Rows from block 2 of the audio encoder of a small encoder-decoder audio transcriber, named by matrix and row number. Rows with one number belong to one channel. Each number is 500 + 50 x the weight over its row's rms, rounded and kept within 0 to 999. All counts start at 0. Numbers have three digits each. After the name is the row's rms in percent of the matrix's.
After each channel's rows are labels from the 100 clips, of 14976, where the channel reaches its highest value: "loudest" is the band of the loudest frequency at the time of the peak. Only what is clearly more common there than usual is listed. The data: short read English sentences (LibriTTS-R).
# convs1: first pointwise conv (encoder.blocks.2.convs.1.weight, 128x128x1), inputs 0-127
# convs3: second pointwise conv (encoder.blocks.2.convs.3.weight, 128x128x1, transposed), outputs 0-127

convs1.90 100:523429486604529481467636455534541430510504505492530575542490502433557531452511544495536500479513492483525487522422583416496496521514513548457485536441530482448511552602504460501575393553435523518471512542551482478500513455563506459565495527522492532578597500581646423531526531478490493496489472521420596526478390486360579500505504423467567435531474478547569446507506539514464536436408
convs3.90 095:540611495535462493539592540573508556625559462548494568575491474545533559495427560493520535550552479470486508529558552468490568488408579555463508453530542489534491532633498472482571440559443523472462534471530432462551471523507528587586542519562491540512566535558498484504508461388411488464575519465498357449406515497526502476459500399447515467497450487519511465490510546450570590516472
loudest: 4000 to 8000 Hz

convs1.127 093:532466477631506528577491531402421592411432446501506553512442549507596446535439455520504471544530492515548397506586480521624526487475546437502562539546508492454515512441396488494507518531494530522541486467646408528458528483441567486549450526491400482543545502493391492490570534524561500554438530560540554515545597477549441507490542451506481596532518483465569530520548506492469474467515
convs3.127 092:568477531440542411446542409500543477490432500551555400441511492452533450529466460577532523442610466505511487477573451566501474503510514517395540569470489515451491518461450542482499599461544424460478522459493525473497471355498478522589405475494487479471446511520532382500432538431402550413511500500471506470477507503451418527577417484477545592414529416551448419526513474458524510502446
loudest: 500 to 1000 Hz

convs1.105 097:559401522582462499497473455498520452386582490485574430491489484475538495487437493478400497520572538528518404509495480579493559480517488536453493490433439564564516420536585502484517489395471440524505596513446450421528498528463516550548536384533518499523453428518431446510497447501434554523505401490583487530415433497409466447453485462466549569474428433504459461526493454605455474475588
convs3.105 098:491332428509435609571506528537549447423425514575531426524515504477506481565475536523474540463447418463497497524518535516488538456510495516497503549525525477548525489624513544441612489494521559471419507522427495447508577509546488533467510483547538623460532477529499447531564452473369480506518461557550459472488412495529558603498463557498470538457583463462450498524480606542541489508610
loudest: 500 to 1000 Hz

convs1.45 095:556538474477448495420576484497468409533596454477456460520525475486560480488475482567583493587440428578490498474506528548522453444503476462498565519539534461573483594398603480526512514513457500468519507491595568503440504530538564519517421413488474548552491349541492450508512409510515567452487439477472471510536406483478533488508488338529544508482587469505376483459512510482583556512521
convs3.45 101:436530479516498503511499420513505489557526451522433524562472457529474558417532485427530457573528420497518436541535600541505483428457536523471382519476614473528464525508528481608556478496440498489479599495515461513534517501450460504555484498509398471495499430502659544530468498518521529501629507508519451485402485427499515537524523500462474525529384464631479518466429555426384501555545
loudest: 500 to 1000 Hz

convs1.49 101:439576526471452533436483423521497524559446437449487482540511471533481543476421497511562465364447493513523578466473490471565438413532444527565571471487511619412540463442465407498555532479502484480497509480526388521556380474498514412583530542455535634482515447518405525526528431414484517523451447510476502572535484519534466444436456517525490565462537559448514547444543491453491523402499
convs3.49 105:528458496487431404533503482415496502484483524429475508466486527524559580421493427354434542495519551460517503487487457587493444509483373488451471551485456518519429495482450525485557543477432539462470519514514545430469400512509389512592512587505529443473444484506468457594406520501529549378569529498484471506464525418515462408564501477491530576414467452399499465519484470407516514435469
loudest: 500 to 1000 Hz

convs1.104 090:585486462612466492476509453487498409391493393424524426512532497537591525509502436493523518588542530495490502447521512609521538545450528564516432468466516537484512538561634480523492480452495553530505538478424528456538569544508502549568542357478493488460489451464525559479478497507504639551518486574440477474468515479510498474515591466564542461462483547575455481381567459530479497538605
convs3.104 085:577492532525433506486457470494584532591420449491495523446533537606581429570543469429536509503529490551587495539443470515452541541473547478507555393531589386502584453489541508516531423482504536533519416437579488556570476478429425552488516511541390484612492562520529552527509491546517464462511479460518512537525484498516466428505587528435524444586481443472601519533512395476495405505502
loudest: 500 to 1000 Hz

convs1.24 105:604513456418493495398599510433572470563469558502419514527549566504556474460454534552528498477477463568572571471487561483520394513519490424573538436483524466520446461512525466497438505477532554425455551541473529568424458513490524551528502506508355514438485464504558497430561479478492508541487484505525547528435473537516494501507456394579474434546624484443428403428539435537593468455504
convs3.24 107:499441479470470550498500593429454486467459605462529431486469573562490479595527452476445489451448540554479527485498407517505478585380508518458551432473489473381458463441492494570523491578546406546469459457510470426554436538492505570533586518453572497559541462436451529490436480566451522406505571456378457531422495453508463494540488480533536497518630585482531448543465499543523537488497
loudest: 500 to 1000 Hz

convs1.91 103:384535525533497611526500484599469439508481447506456449546491546524477520461534487441494549400421477523482511506448466424486470453465448536570541380509475486680484502571495476448549572556529495520467566524492501435431439458438569479508560439468458520527426547495577423470501561604500424443472532492510524510432561485521525534513537535389534464517477533513461565458565464522504546461586
convs3.91 113:447453399443422482592405495584434467502438475462509461472459498398576513414425550416577440523477388580529496545504517515384562491548529529597567503519444511544456454491511501491486573439488490473533522479475450450582451491527500582519503456470475538561476465477542490540515514513514572517552398452538536461552557522540572456559485489556466459481428582458512548560529442408486552463535
loudest: 250 to 500 Hz

convs1.66 103:490362479433443479501496561564417565524560504554527490495464562467441529420490510280435534486493481558569499493490510435452471510504484560574457385485444486620493500491376520515525496473560482579587500463469482494548471511428465527482442541432437602474512509447529470523456518559565513556471530504530580467481521477475484512515591498506481498458438455539471501531517499478530552575536
convs3.66 103:498497469529502541422607458467483432456484499522482416453498516536418525402461483601566515496490491550473497561439495454548500497462406492512420498499496558458509508477431480560591484519539463491450442541487566423495376564484480575460449449530520499426514505459503580534476547499578422550544439459483589440603479527461458491504442516548411454531483440460399491487366476582415527511510
loudest: 250 to 500 Hz

convs1.108 105:519499513564546554514493581526491551553546406416475452510519565513501445422465503543510536532394475496525516520470599479530474455429484584481503473404482434423496463562436418522533499554488477539533540467433545514445527482489475388459464465506570571590496514472506514532619505502469536443519444556445548485373436551448524399483446388489511461588524563542535470532474535555414491432534
convs3.108 103:444520473470488502484589413528463358341528477536465495527563521460522467566513476483545513452506479525474530556496387453501504545544493602516515597370485509488485529409505457415492543490523439478583489533548505442367556448544467406506427481432442491514499500453550527458453469591522477491594455414479597481524457533444543512579486509489524521441522468439537485531489497522487468484481
loudest: 2000 to 4000 Hz

convs1.101 091:527431524454445547472550508508527466513469475545574541518482482475498469513467501466407537536495587386455536488429508397557517604523597482484478449532479497504554482550334390494556457558565601567428481508497494496516481494400479401481441463501606467494530511543521526483433510440538488522414522540595522518526475487493519449533543463417480440531435387518486522550501545483431579490498
convs3.101 090:523458530503515438473475418425468473539446546478554451412544442561521459484485498476459573506426424421439425423448576523495423557506402449419441488510549564502479496589530575510526429577423417490473561464495523433529580480574456532438458513524482469497591551572537472559510512484481502561488527462542541550510466458518448576510446554440455523505587483457473465562454584455376496453536
loudest: 250 to 500 Hz

convs1.102 101:437543456527520498562403448453486461436457485497535475480589675427485459565427409570538495584544506528577481493478550440463515564481507495523541466534541502514460486502482527504523617454402471566609441439488429552484455525504397466491478493484441580396395438514462577518528477529469519512535449479514479538516525509563513522428470549540565526517471470509526489510499401595475548538529
convs3.102 095:507560426602486457542471383566436546503446548477560495560560589524463415550497515550455529598512439518499491516545513443561556437552528453503545562468415425640552488446476463511498485501547524474472467474444534494531581532524543433488457639507500434467542520467534591513527469504527466575569554497491444422497516504542553420529577559471495446519529506438535443512426493490482454586439
loudest: 4000 to 8000 Hz

convs1.88 104:532513494569469468528504427564485524388471550513530446548526511440528494498443418488484587527486585549523529514515537397559533496454514428433468424581503436386472413480459453491605506536540508421436503547535467487552444476449417493518590512529432487533524601568473458458485542465421494550552468503385576544443448526474473518484583505470475388553505499581555427533489460535460528505472
convs3.88 110:425512543591505537500629426488541525658506516519522518530546527508444555503429477489411520522550422409439400485447556470524498481493456498448449467513541427561553407569492483564467461596509558519453504465554469457544409554415464470572521541508477479413496523536476556527527398522519442443522587571502474508469543532556433514463561522538507508548529494406503523421516472492517559546450
loudest: 250 to 500 Hz

convs1.20 103:426474436520480466476472566565593525414589533462532556517527494455602492558554499467468449487475501556534431526512487520544560415496530642570503503446439510467488423466511453429441398578504518461482510474494526485580391506484507518485530582566491453592566480484538432493511583509503460465561488550477572468510494568505560493608457465522437467532495488539484445475473387566400552555469
convs3.20 094:469473448511506494532478514515437541598582570471548506519547500566489624475393504462463502464508573491486530408490500514499477495494487425544548433512514508489471411562478499447439476394564532465471512543516369443486486558494511497533573515523488552489460445539527547525538404564507460500473520440516442444500515488476354518541503463533546487479440387359486425503525548505478481514340
loudest: 250 to 500 Hz

convs1.100 101:496453607472511446508401509540499478577532413577484498535532491514529471538415513510406538527452481399505385418470396415528534499464517506560514433490588484478540514494529536503503457643515549553523470451530468464520572586549555479451591508539427463533443526551469522513433491473458495534532474487585555571504570528460509455550521506568487435505500437519453452508464486461413551393583
convs3.100 110:542472539409456557514402481401386478485525532478489410459571474464522453540543498418464467507443584569542536564459490479468496480599498467507538450526447479454562492540376487514419484444532477514407462508469547570519374474568461438526494521513529487502499515564548453491477532544526465539478461460504431493435476566472394544477560496486567545522522379528546528471398513567447425432515
loudest: 4000 to 8000 Hz

convs1.119 093:489478476483525461492463488340490520519534574543464550412547541510411427463477523519526633492509536484480576498437565405545394541437555544515524464477402478495473506582363420492417506521437459503417562546396542459418472548511480535494564451557510530457496530538444444517554486479470517522567519510472535486529527557512615522511579468429456545445487489508439497496535550520501527481544
convs3.119 092:537363442472487426567496511465518511416480572447475424514483482528542486429536509501512462554520515487556550576584612539478532471422463475486561523576434508474556509502535536439511539456499430454452490345424552517475484503526509502490440463516532502496543540575490448506422485621538573468513533580468439608504454494518625520505491485475491480519526549522619599530525525467498532534415
loudest: 250 to 500 Hz

convs1.65 105:485480504577509517468573543421503485541518479506476552463516565480533525498420494599527533488490440502532443427477514436508383470543558543517569518364474560455559510429442446457509473499539513481483516474481482546486484621496460462598539508503508710500523372528621479481484479503421469531557498522547527497562481498539501469599437419525530460464471492558492422467453476480504497542447
convs3.65 113:481458524463545462515454429510467530535476549404501541437485465531461490512500591451468608538568561538435449501494428509543487507546467506424480513454510455566474556495455472444473481524429473506550513562615487403548481512484560510579537589491453555449515477471413509509558488452509508274460483456488421444524494467590560497490581519601467483415486449552439487488535479489476531531451
loudest: 4000 to 8000 Hz

convs1.107 095:525510489607572549548536590499507569592466442553522537507462487537543476487446545393596529495500456509562486371505549571475490437400490542550547483416555477353525490512423470410492568522439513493470518476520528537495454609507509448579497501484492564481475457484474504490484549503421531508412443453555524543526438508478513492538539442532506447472461519542506459575649419512548482476541
convs3.107 096:460524488477480592580471518481524446611492477573485592580521452486494590466511490499536474430494618461519519573472516550543519476470553471543482445559539553469563521525537485565410395542462516480484435554515568575452455492574466480532504479468563509533427461550507605558399528599537438499489603464403461555506453468481481514474558544453518486559477533551418509510457512571490609463557
loudest: 500 to 1000 Hz

convs1.28 092:532478627490472547480546464487535522535497418472475433469453475421549415465509515568550563500541447591489416440481404533453517496524443489486475505409510477568494480501484448461408486516442480569524610480496465495548510597563431475493474458496476492563474464544410478576594484408500520501528421498477535488537560524405538400470472423538588525534563523487466532426442509596436463461423
convs3.28 090:458556520461469493536425521536445454461532542502515569480531503476505441517509444602507576539499546424462494540512424432587466584558457503445510586480358550531435553415522546510486558483530460492569472528487535465433567509463523434543510457462499451460431457477528522419490521576396472450518507427493489481637512350537445523444546515465522404491561547588480436504496472518488554519469
loudest: 500 to 1000 Hz

convs1.69 101:435443588574449572454461461513520525523428433430602511461443442510509500515501531488525480591525451443459361545540431368520539503615542523489469481496492529447480425528550409445442596644488464519496497509520513535423469495533451526548499492465535523489539468496462596534525486539463516469432465496556410596551519498430451454535472559524483494495455521415417484498554538478529506461549
convs3.69 102:465495532423503482467542617442557508548510545481423538446521496525499460459491595527508507448506457542546465494543542513537473489488450466444557528541549541387512498545392599495426337582506527474392386433484562443477497458555480455429517476486525531495452519588414494496490503520403595505482551557464511578473503493422569489483495473530480552545521540400528418566518544507516509518540
loudest: 4000 to 8000 Hz

convs1.73 099:596506583479483566532498545474448492503518533609463523558547493497498470489474534460512536541499429514448461583471460508535493527457536499544511487459472585569441516635447469512552519457569531496534476527418646598451513492500536530575493586489555560472466546418454525439498465485484481485508463485579465539499580558535574453570580533577593519373495490498587499515475429592558446464509
convs3.73 106:578459473404542445525500507433529495497479530543525496548615470550430477480473427540574432443503566502482484398393484540593483521432472601468538482527426443424524490538477452619511475499477529412518479405568485548540516455575517491514546392542388473484509546458491522472461505516529423538521513441561504471435437473483502485520444511429589479561445515501493543446500527607415522496554
loudest: 500 to 1000 Hz

convs1.54 104:477421465532458500472559509565469511443522511522481526480498514482533498441470501438509483582494485469539518533512584493579470532502610438404464336415419478543551491645421436454478464526509544497473512411532474412482483679434491529507414502458491542531471405465576489530527498527446504478502522591548545496525523572557504475477514512521532456521468460548397523503555531508443500554540
convs3.54 103:537571590617536546473477562468496472535489489525493466422502526513514479585461569490478434519511492515524552445438487477510531609482509541427480496416467482464493514481461471484430517425410514470478437583589405573456461504539547481465500570443532418450523481457512524491576418547548476474498508452547579523419498583555489590445525484524438455568524415411411498435548451453481515525368
loudest: 250 to 500 Hz

convs1.23 093:459473514561513429523466511490503395518568458496509425490460518485537553540437564507469496507474457510564502513484482437508543518420514542377624452514492518528530476584570526510571455572531575484509397533585575454531450582508536512502387514509421416504477470507557548495477521506526528502374520588479506543505530431587496524437539504607510364494382482502506502484489484509537511401511
convs3.23 093:476511510548533515456516523531585490498556468491474496566524526524585589519453540503659475495548464529478487545542489501480565592547503534579470469478585639510578541501580509500470597518517477441599498474537497478467509593417424504537498516531386568442503579504475471516437530508471500420544499445478439419522445431574597501448590512571456485550600514498450474496520458554477508535503
loudest: 4000 to 8000 Hz

convs1.96 095:472501550592492570440562501476427485570576461505506512501495473496540502448490423439484472438519589553493566454482508461413490457478480495500494449554440470565487565613572440560462525488518415506523459548438531508464526531537438551644511385539588455369380509474493508569460462464561495490583577501459489405517585466511483457545511506418557449492462539496498510449486537482524546523443
convs3.96 091:494486462534483455572527544485444496481505485537438510516482469453554499540476514507526512484535409439529534478669486599548385512495387485417550440462487581507499559506552466561559576518576516484449493499528655483506406584480440549567473521460566423519544530418508418571560501437415464563490481513476499489480493442482585553464517475506466598487476521546509534539491450510447576482537
loudest: 500 to 1000 Hz; 250 to 500 Hz

convs1.83 100:505413483533426535512531510467534433494573484557432520557502500530419585521548526515452600452362480580486470540511598547571480451477568491462495521423476517610510540586494510520491379480472512458444503578565460484512464419428568557507527447493509542531483513469591459570433519574496516492546451412588547443507417571442451526500499514540447437422534498445491495535492524525500529561569
convs3.83 112:509584563506572508617440509482476477492555529544537561579554474465484459556497564490527557574517546512512498552443512468525553510486584535471512573521569459516485550495516486551461492497544497536504523471480486524499616481489559435524495522377503558473632497556486490493560522535537489464502492587548510478421553460592558489549513479520594446692518482463475492463614530405494598554481
loudest: 250 to 500 Hz; 500 to 1000 Hz

convs1.6 115:528577508488554456501508491545489487486484488528461457556535512482605467526455590491457581710514582558507397549484449474460461448447490606489553559554528500559525590582495500499377464516469432408460543480450568556506464512446505427484456527525585520525428533504498444461549542479461565563477467415499553592517482461506503520549478419477579519494516481488471460518519568523436495514517
convs3.6 110:521477513482529515552480538446451532507410566616570531509528555384508523519465549499483397573523447496531518470551515523493468463559501601410481564527541496549460533495563476445543547456535576443482535482392486518504525485563494510687420525480528428511430477496486443534542457442560521484558528540490468482500504471603610449474486524480385495504483572479530566476578529494564443469554
loudest: 500 to 1000 Hz

convs1.62 105:429422605526604489450529465559532539495606553544519467462522541460544322465543377426523474500587483485489487504607566512492459508506452384534462558418505574452445475490534435475506536492487534491467427486504522500522488510539502560530552471530518559472531518461514501535448483528527504457489496421500510496477667489485549554462521502415463551498489547516455490490357530570498493531518
convs3.62 112:477431493528368425507547491459531444499309378575481484456523501430552412508457396459474521418397443557540458438459504485498534478470529530502480528534463476497474601488477491480570517490502482485490553505531464449478487388532402539480486489544485474474574565431550334488470478461508536491552547490470495497518425538436510513560514465445514530499550472499487525518509469518444544427557
loudest: 500 to 1000 Hz

convs1.98 101:598547529538401564530430611533464548488483495475512428475513498498415514449508524437453499517558496570580495402524535523509476537470532590516521492541499427506493499489534452456507534489507445613462546577466668564590449507452452518542433547483469584513514463483491469507526579403466588556487464494429461426524483460515460504578535517532530521545487505448590461502449525462540608586539
convs3.98 101:498468512517509557427496492574586612513490511462515584494443494533428481530577464558490415447482493499497490548479552381553492472598518491529496487580449500502470473509489451524546502529606445512504499569437416487415448425540505434515454546499501432544509548480439519451400386528436429608488471503460498484448518510527459452458534484437559511564545604427610467480418490478547427463545
loudest: 500 to 1000 Hz; 250 to 500 Hz

convs1.38 100:552458626633540493529434473435397545512487410480496437497504478503477372562554455506527522559573474477478479490516455500576554532517460534475539491509404489472534467498569524430452597512394487552519610528391515426511511552517490533494591503580510489551493522518446583472507421527453561530507440442547504524513603529527513489505478507419449543502495492383425510504475503576532473496508
convs3.38 105:441577528573662503509573459429500530434574489602527500427500564454580504532580583562493519454520575533503468539486521476484515478569550533528488376502576529461525497550510504466486482493478539565438529401410519474479578598536624507558483500508559520485560480483447403503513504449485501554522551617533495538429438527550551527546498498511430504472496421534488498548553524535514462543457
loudest: 500 to 1000 Hz

convs1.67 105:601521558467464494476429560579408470515413469526493460456563482447535532556545460524475552446559499524541460480542498547488632485481489481566446517543415443495469462526530452516546491481571557522583479567502506495476536577445420554552428540450486448469503566645498511460458582394493475549486536489526373495452600544495456475555546446552524551528432469509585500487531472523486596458502
convs3.67 102:475410453470455470550462506413536459455542435407483522538474566544556587447599447526592468492533558487579446443394601537524497438499526512577456507499481586447476487493558519541555412522586561465547474496557439500601550391559510474489522476500509515558475574466482468567493503466530532533622559523529503523493481527420481547562538513487573450469533582559488564538461533576484549529524
loudest: 500 to 1000 Hz; 250 to 500 Hz

convs1.123 100:507425529549668529531572502420542584450575495512460481505602558390516476465467540513501486541428444526539508528432554586484489520494536505501493524501543468587453544486527504436500518499462534455461420489512492492523554523472485472509456459492529491478468501439566365554376510507419529576618452526454475489442398543574516520491540477480621382568510480437491464530472531497489502511493
convs3.123 098:560509443554420484478504506482550492518510579471516519541448536431501483532492532406366528570441554449482457414589517473506462504506408586468516539456426451497501521441499506543510516510477531554506604425587470404529555415523495562464544465505626605435628578533513540479514442481552468450572496511498534484491480553465555492513427522465481499438528539434554537503556495476462621511469
loudest: 1000 to 2000 Hz