config.yaml
model: "encoder-decoder audio transcriber"
dataset: "short read English sentences (LibriTTS-R)"
train_examples: 26041
noise_aug: 0.01
n_mels: 64
hop_length: 160
input: "mfcc"
spec_augment: false
win_length: 400
tokenizer: "char"
vocab_size: 32
encoder_arch: "quartznet"
encoder_norm: "batchnorm"
encoder_activation: "gelu"
encoder_depths: [3, 3, 3]
encoder_kernel_size: 25
encoder_stem: "single"
encoder_widths: [128, 128, 128]
fusion: "cross_attention"
label_smoothing: 0.05
decoder_width: 256
decoder_layers: 8
decoder_norm: "rmsnorm"
decoder_norm_position: "pre"
decoder_activation: "quick_gelu"
decoder_mlp_ratio: 6
decoder_head_dim: 64
decoder_fused_qkv: true
decoder_bias: "all"
decoder_qk_norm: true
decoder_parallel_block: false
decoder_dropout: 0.05
decoder_inner_norm: false
decoder_drop_path: 0.15
decoder_positions: "learned"
decoder_cross_attention_every: 1
decoder_tie_embeddings: false
init: "torch_default"
residual_init: "none"
optimizer: "adamw"
lr: 0.0021
beta1: 0.9
beta2: 0.999
eps: 1e-08
steps: 9300
batch_size: 64
epochs: 22.9
lr_schedule: "cosine"
final_lr_fraction: 0.01
warmup_steps: 930
weight_decay: 0.07
Rows from block 6 of the audio encoder of a small encoder-decoder audio transcriber, named by matrix and row number. Rows with one number belong to one channel. Each number is 128 + 24 x the weight over its row's rms, rounded and kept within 0 to 255. All counts start at 0. Numbers have three digits each.
After each channel's rows are labels from the 100 clips, of 14976, where the channel reaches its highest value: "strongest on" is what is common among them. Only what is clearly more common there than usual is listed. The data: short read English sentences (LibriTTS-R). In brackets: how many of the 100.
# convs1: first pointwise conv (encoder.blocks.6.convs.1.weight, 128x128x1), inputs 0-127
# convs3: second pointwise conv (encoder.blocks.6.convs.3.weight, 128x128x1, transposed), outputs 0-127

convs1.28:148145169115098162139119134169125162090124141107135133148115138129154123071139117092121095149138094111125132058114132081119109125118117156115089135145120100104125128142142143130126176144189136102147128121132146103137119144111155137124129139104122143096152160118107077184127156110127155163118112131122101112130129123104084128218142126144127144143167139129174153120115127124122147123158
convs3.28:100096121152120126123092114159119159123136173168162145127143106172095150134129106132125094093129162129091096144153128075162081133123141148119183125123107130163127140140150089143086157148169147107129085141132085138131128073162121135123113104115090135105127161123089100168128138132131136118109138154143107087141106144124143120126106112143149167107150137114131121119091099141088166108126
strongest on: the word "you" (34)

convs1.119:111139122163126158098139143141120125129152157139117112106113130100097144168148153119119130115113100134110085150112082116083124154140139132161173117121162114176128137122168149131137123117108122133107102085093128106115099121134117118151153097117101144164166174092146105199103135171096117171137127137144096142102116152158164168128147130174115168107118107131142098124138122153154168121131
convs3.119:106142141136107139087124142067133118120094119130183082136153116150104162124112120135136138155151096108107166116144136131128132194092187117118103114124129139122123120153095145142116108133139118121125109144131133142124140132098118093138119137168150123143110148110129134123127120125094159136062136142121166104153120078117184159149112125120166132108047151140087130128166123118130117166115
strongest on: the word "was" (30); the word "of" (25)

convs1.5:152117059144122117116096134128102147119169137163117180138074119080114110135163153122125139101154166162111181094087124100131104100131103109133150101090106125135118110131120133114132152147120117137146123131159126154119140166061152142155137115146091161123143108140086114150195122128127089111129133124136134099112144112096148115158130144134132087122111147098119126147095112104121105121114
convs3.5:134117128154115112090191143095128125124130152118113113134107129132127156160098145078123124116127098120128131119125153108121160113108149129164131152108144101159094135099115140097135121145120144144095134125113118152117083129134083108141150092163101106130094121114079122135163143151121125115144079121093104162113117167182095128130180101081105130147168138173107126086088138125098093120101
strongest on: the word "you" (33)

convs1.63:108126152136097081091114122131111094150150135130112169093123109108134139145132143212126102130133142116129089153126161168107130144152082117154083137142109071122098109076120113113100126091127100083114140101115131122114125134112112161126131137105151118144133151138156155074141129125085181126136127127118103137114133143118146124172120115112129156158103100141127075118149168106122108111139
convs3.63:094108111107099134113100119140165122123105131138093149128143105153110136092144173128125124078112087112171095121141143127114102135153128146158130148159062109167132166097134076134117179134154146147170101137117124137126177126117108135142123115106112102189147148130124092174153126144133150132129105129167137116164133132132127129152160132135126105119101155112153106070101128163113105100123
strongest on: the word "to" (40)

convs1.122:137110120073138109126155153139138132138146151096161093125153147158155146144082149142124149134149167154102150156153146127093127122099144095116113140136118077112109130096135140115140069107162108181114101153106128127116125105115096119104132140131156096100142147145100150115113111103121159132155128163150077123099119132152107152108186159122131130135133155125143125139167131100163131094195
convs3.122:100133152113120082124115114150184099123109119134138137147085096119080133159102162147135127130118139149118105112128127100109097121158129093089149111123067112119144163137146105145119167169135112115128137198069132103153121131157139104160117117107120097103086152123147111122122151148099147091160154156167133082155113113113095140128106157137126135081146106123123110114105114150144139143125
strongest on: the word "my" (28)

convs1.43:127130106158131148113080125152129103118088151153057086113161118128109122175141095062129142119102148130137122127101139134095134147107122141155158118148204159090124108091126132140128118111126137100117116131106130164093114108119137176155130100101132126151129128105123107135155122153123104134108128132102165140089115161163162134160094141128150092146105173101115158134100135126105149122142
convs3.43:121130126122138148168109139131128105115156098091094102100129169118094143093171131095148112121135116126147179132162114151192118131129122122117114107081131130108116103147176113128118111126086138122169100143139130126121046121095107168117131102106154161146116095132134112112124084093106149147157144130067128113120164108126126115106097142140124126120119128125117161126127161071139100140120
strongest on: the word "to" (33)

convs1.29:136134146152170182114099127142145104122162104136126164131111149137131156147138110135111143127135127122152121089170143118082147094139095125144117153157179098105167125107106128142167131137085117123112157098129125118139103139170110102088118124109135106126130111135146107103150105144103082201116166144136160094127104128092110098119103185119120125102081132101121134128140155162164144107137
convs3.29:168147128139136144197187126148125174126096207141115065097151126114148097119149111145166104107118112136104118094118163153125101091115133143113124133095113125147106160087165118162131129155116098138130129144152110168171121116127126168143124084112112109120132092149146106111123122114124108161120146111117134135102129142135145080117119108120095111122136134135149088096126120098128109159123
strongest on: the word "of" (26)

convs1.4:119114149190118145120129121173110110159162137120157143142126126091087188145146151119137153113121116137160102126130138127145101179115116137138113141141121136117106114101144111169150174112081121094133115061130116123110139142089130127145133118102096148155173125100109068097119121090093123117123146116104101157135166118117138122122116172161109096139109125115129121070135138147117154123092
convs3.4:152123155183168125133111149170125127185078119133103143119144101168148122132147100148180135085135125104103154135136115125131116128141142160108110155108101181145148124144092112127107098149151101125156113089104107149086132159141132118124101092132137130171109182121089105139133131172093122130098137135145123094099138069078142102115121135111129135128156117127111130096122118142135134104158
strongest on: the word "to" (33)

convs1.42:120087118117142159146054123148135107161141145143103140121158157129092135179144114103102116129120097109137060112095140082088154120117127128099148140117113106155141103103155146124123149068096125142135084150128136119158121129114099136153139111120166128134123158161138107092146138112137103129139134148111111132100124164156087110108159125139140140131118171074150130130140167157108168150144
convs3.42:123111107143136095145106147125132118124166121153129148130114124110125111120136133109098131136128129138133138138136106109196112086107099100131078138117143129104112082149184113138137154081065151130129106127135151087144024119114102143099140128100142188129126120124124093125106136107132106123132131106086112127108149148113130106135102150140134119138134135109141209139130146130105118150108
strongest on: the word "to" (39); the word "of" (28)

convs1.72:067129121119128102102134128105094156120176120121139095127095137135141127121136152132151109165121099154178131112131169142136133101106105118147141099138126121130118143126133160148113087150119144085149100121087105112102109133108130132125126105185091169110185167124117111167113166112155142100127145112117136164098084125109113092140164148083127090111116103171110097097106152099130134135122
convs3.72:154100089116141121132157119121120158121165140101122126119116139117139098096133105108087156131117122108082111139106104159152159161112107177128134158113162091103093085102152135121154127099080163151155171095158163131163097138131118155076165146121142156135140123124162120128117118117144118134134117089108126155097139162125178147146162153145144084120134092116145097120122130119154096093123
strongest on: the word "me" (28)

convs1.34:124130147111103139126140121075101088133125151130146134127118134133136095111169085131112095125133159165121149115153165158116146141141124153107154139095129140110096151159127137148087069137168174127130128100143125145101149125137113123133116166121117148123124128122132149161120128120148133171138105162113126124099129151079160133097149064118151134097161126123130193085088144158137124140194
convs3.34:109075147119131107120092121144133139135160132093115133151137178111124106155160127094138122125123114148111104072113122089212106134141127122118156127123120108118124091112139127098119132097089131116089100118125133079101099094127099128143131111097124137107156091114204109151089121114121136145136096117091136124113096113112086155096134165126146133131093118122115125159118106174119100142126
strongest on: the word "i" (40)

convs1.0:167145108108100104130107160135144073166115107167124118096106086180117130084122136135111153159108141123138113140122121129131208113158098135178102099167124119114158117111134111171140147109163085106116118097131163141127125112127113134115107139173148158125113103125078195140136120094134182120138110111133144144115119156128115121110155133127143125160119128145135126148107142125118165114148
convs3.0:078135127110085104155112140100111160097131134153145131173113122137088122145120113169121128124147174137161131132098147140117142100159107129161102175145120163104125132095144080104125092114097130166156155107120116128121089116119140134107145148105127093113056160103161114152132140108121159112144154186103131107145140115120121123148144137144154184128157141095145133159135170109127137155120
strongest on: the word "was" (49)

convs1.8:174127052095207135068134122124152137124118146107122092127116125110174159184080144127160149106117127124158116115132133081125157149113109120130122120135159146165140144119146090148148080112112103116109121084165151093124126133141081141099107114151126111104165116125132122113128141114148139119163146125100123139094135103135140150108147138118133124154103164160131137132116127121163114114153
convs3.8:135105115147164070141130177094130130088165143148100171094119128135121126134167147160108130076135135104099152090100112158172123138133156119096139127129155100138115126140140146128133128104166175146115115142108123139102143185119135118114139146115169093116115073151168098147101128134134157126151148125132142097084124101137149074119122154143142144111098117091139112140099137133149086102132
strongest on: the word "the" (59)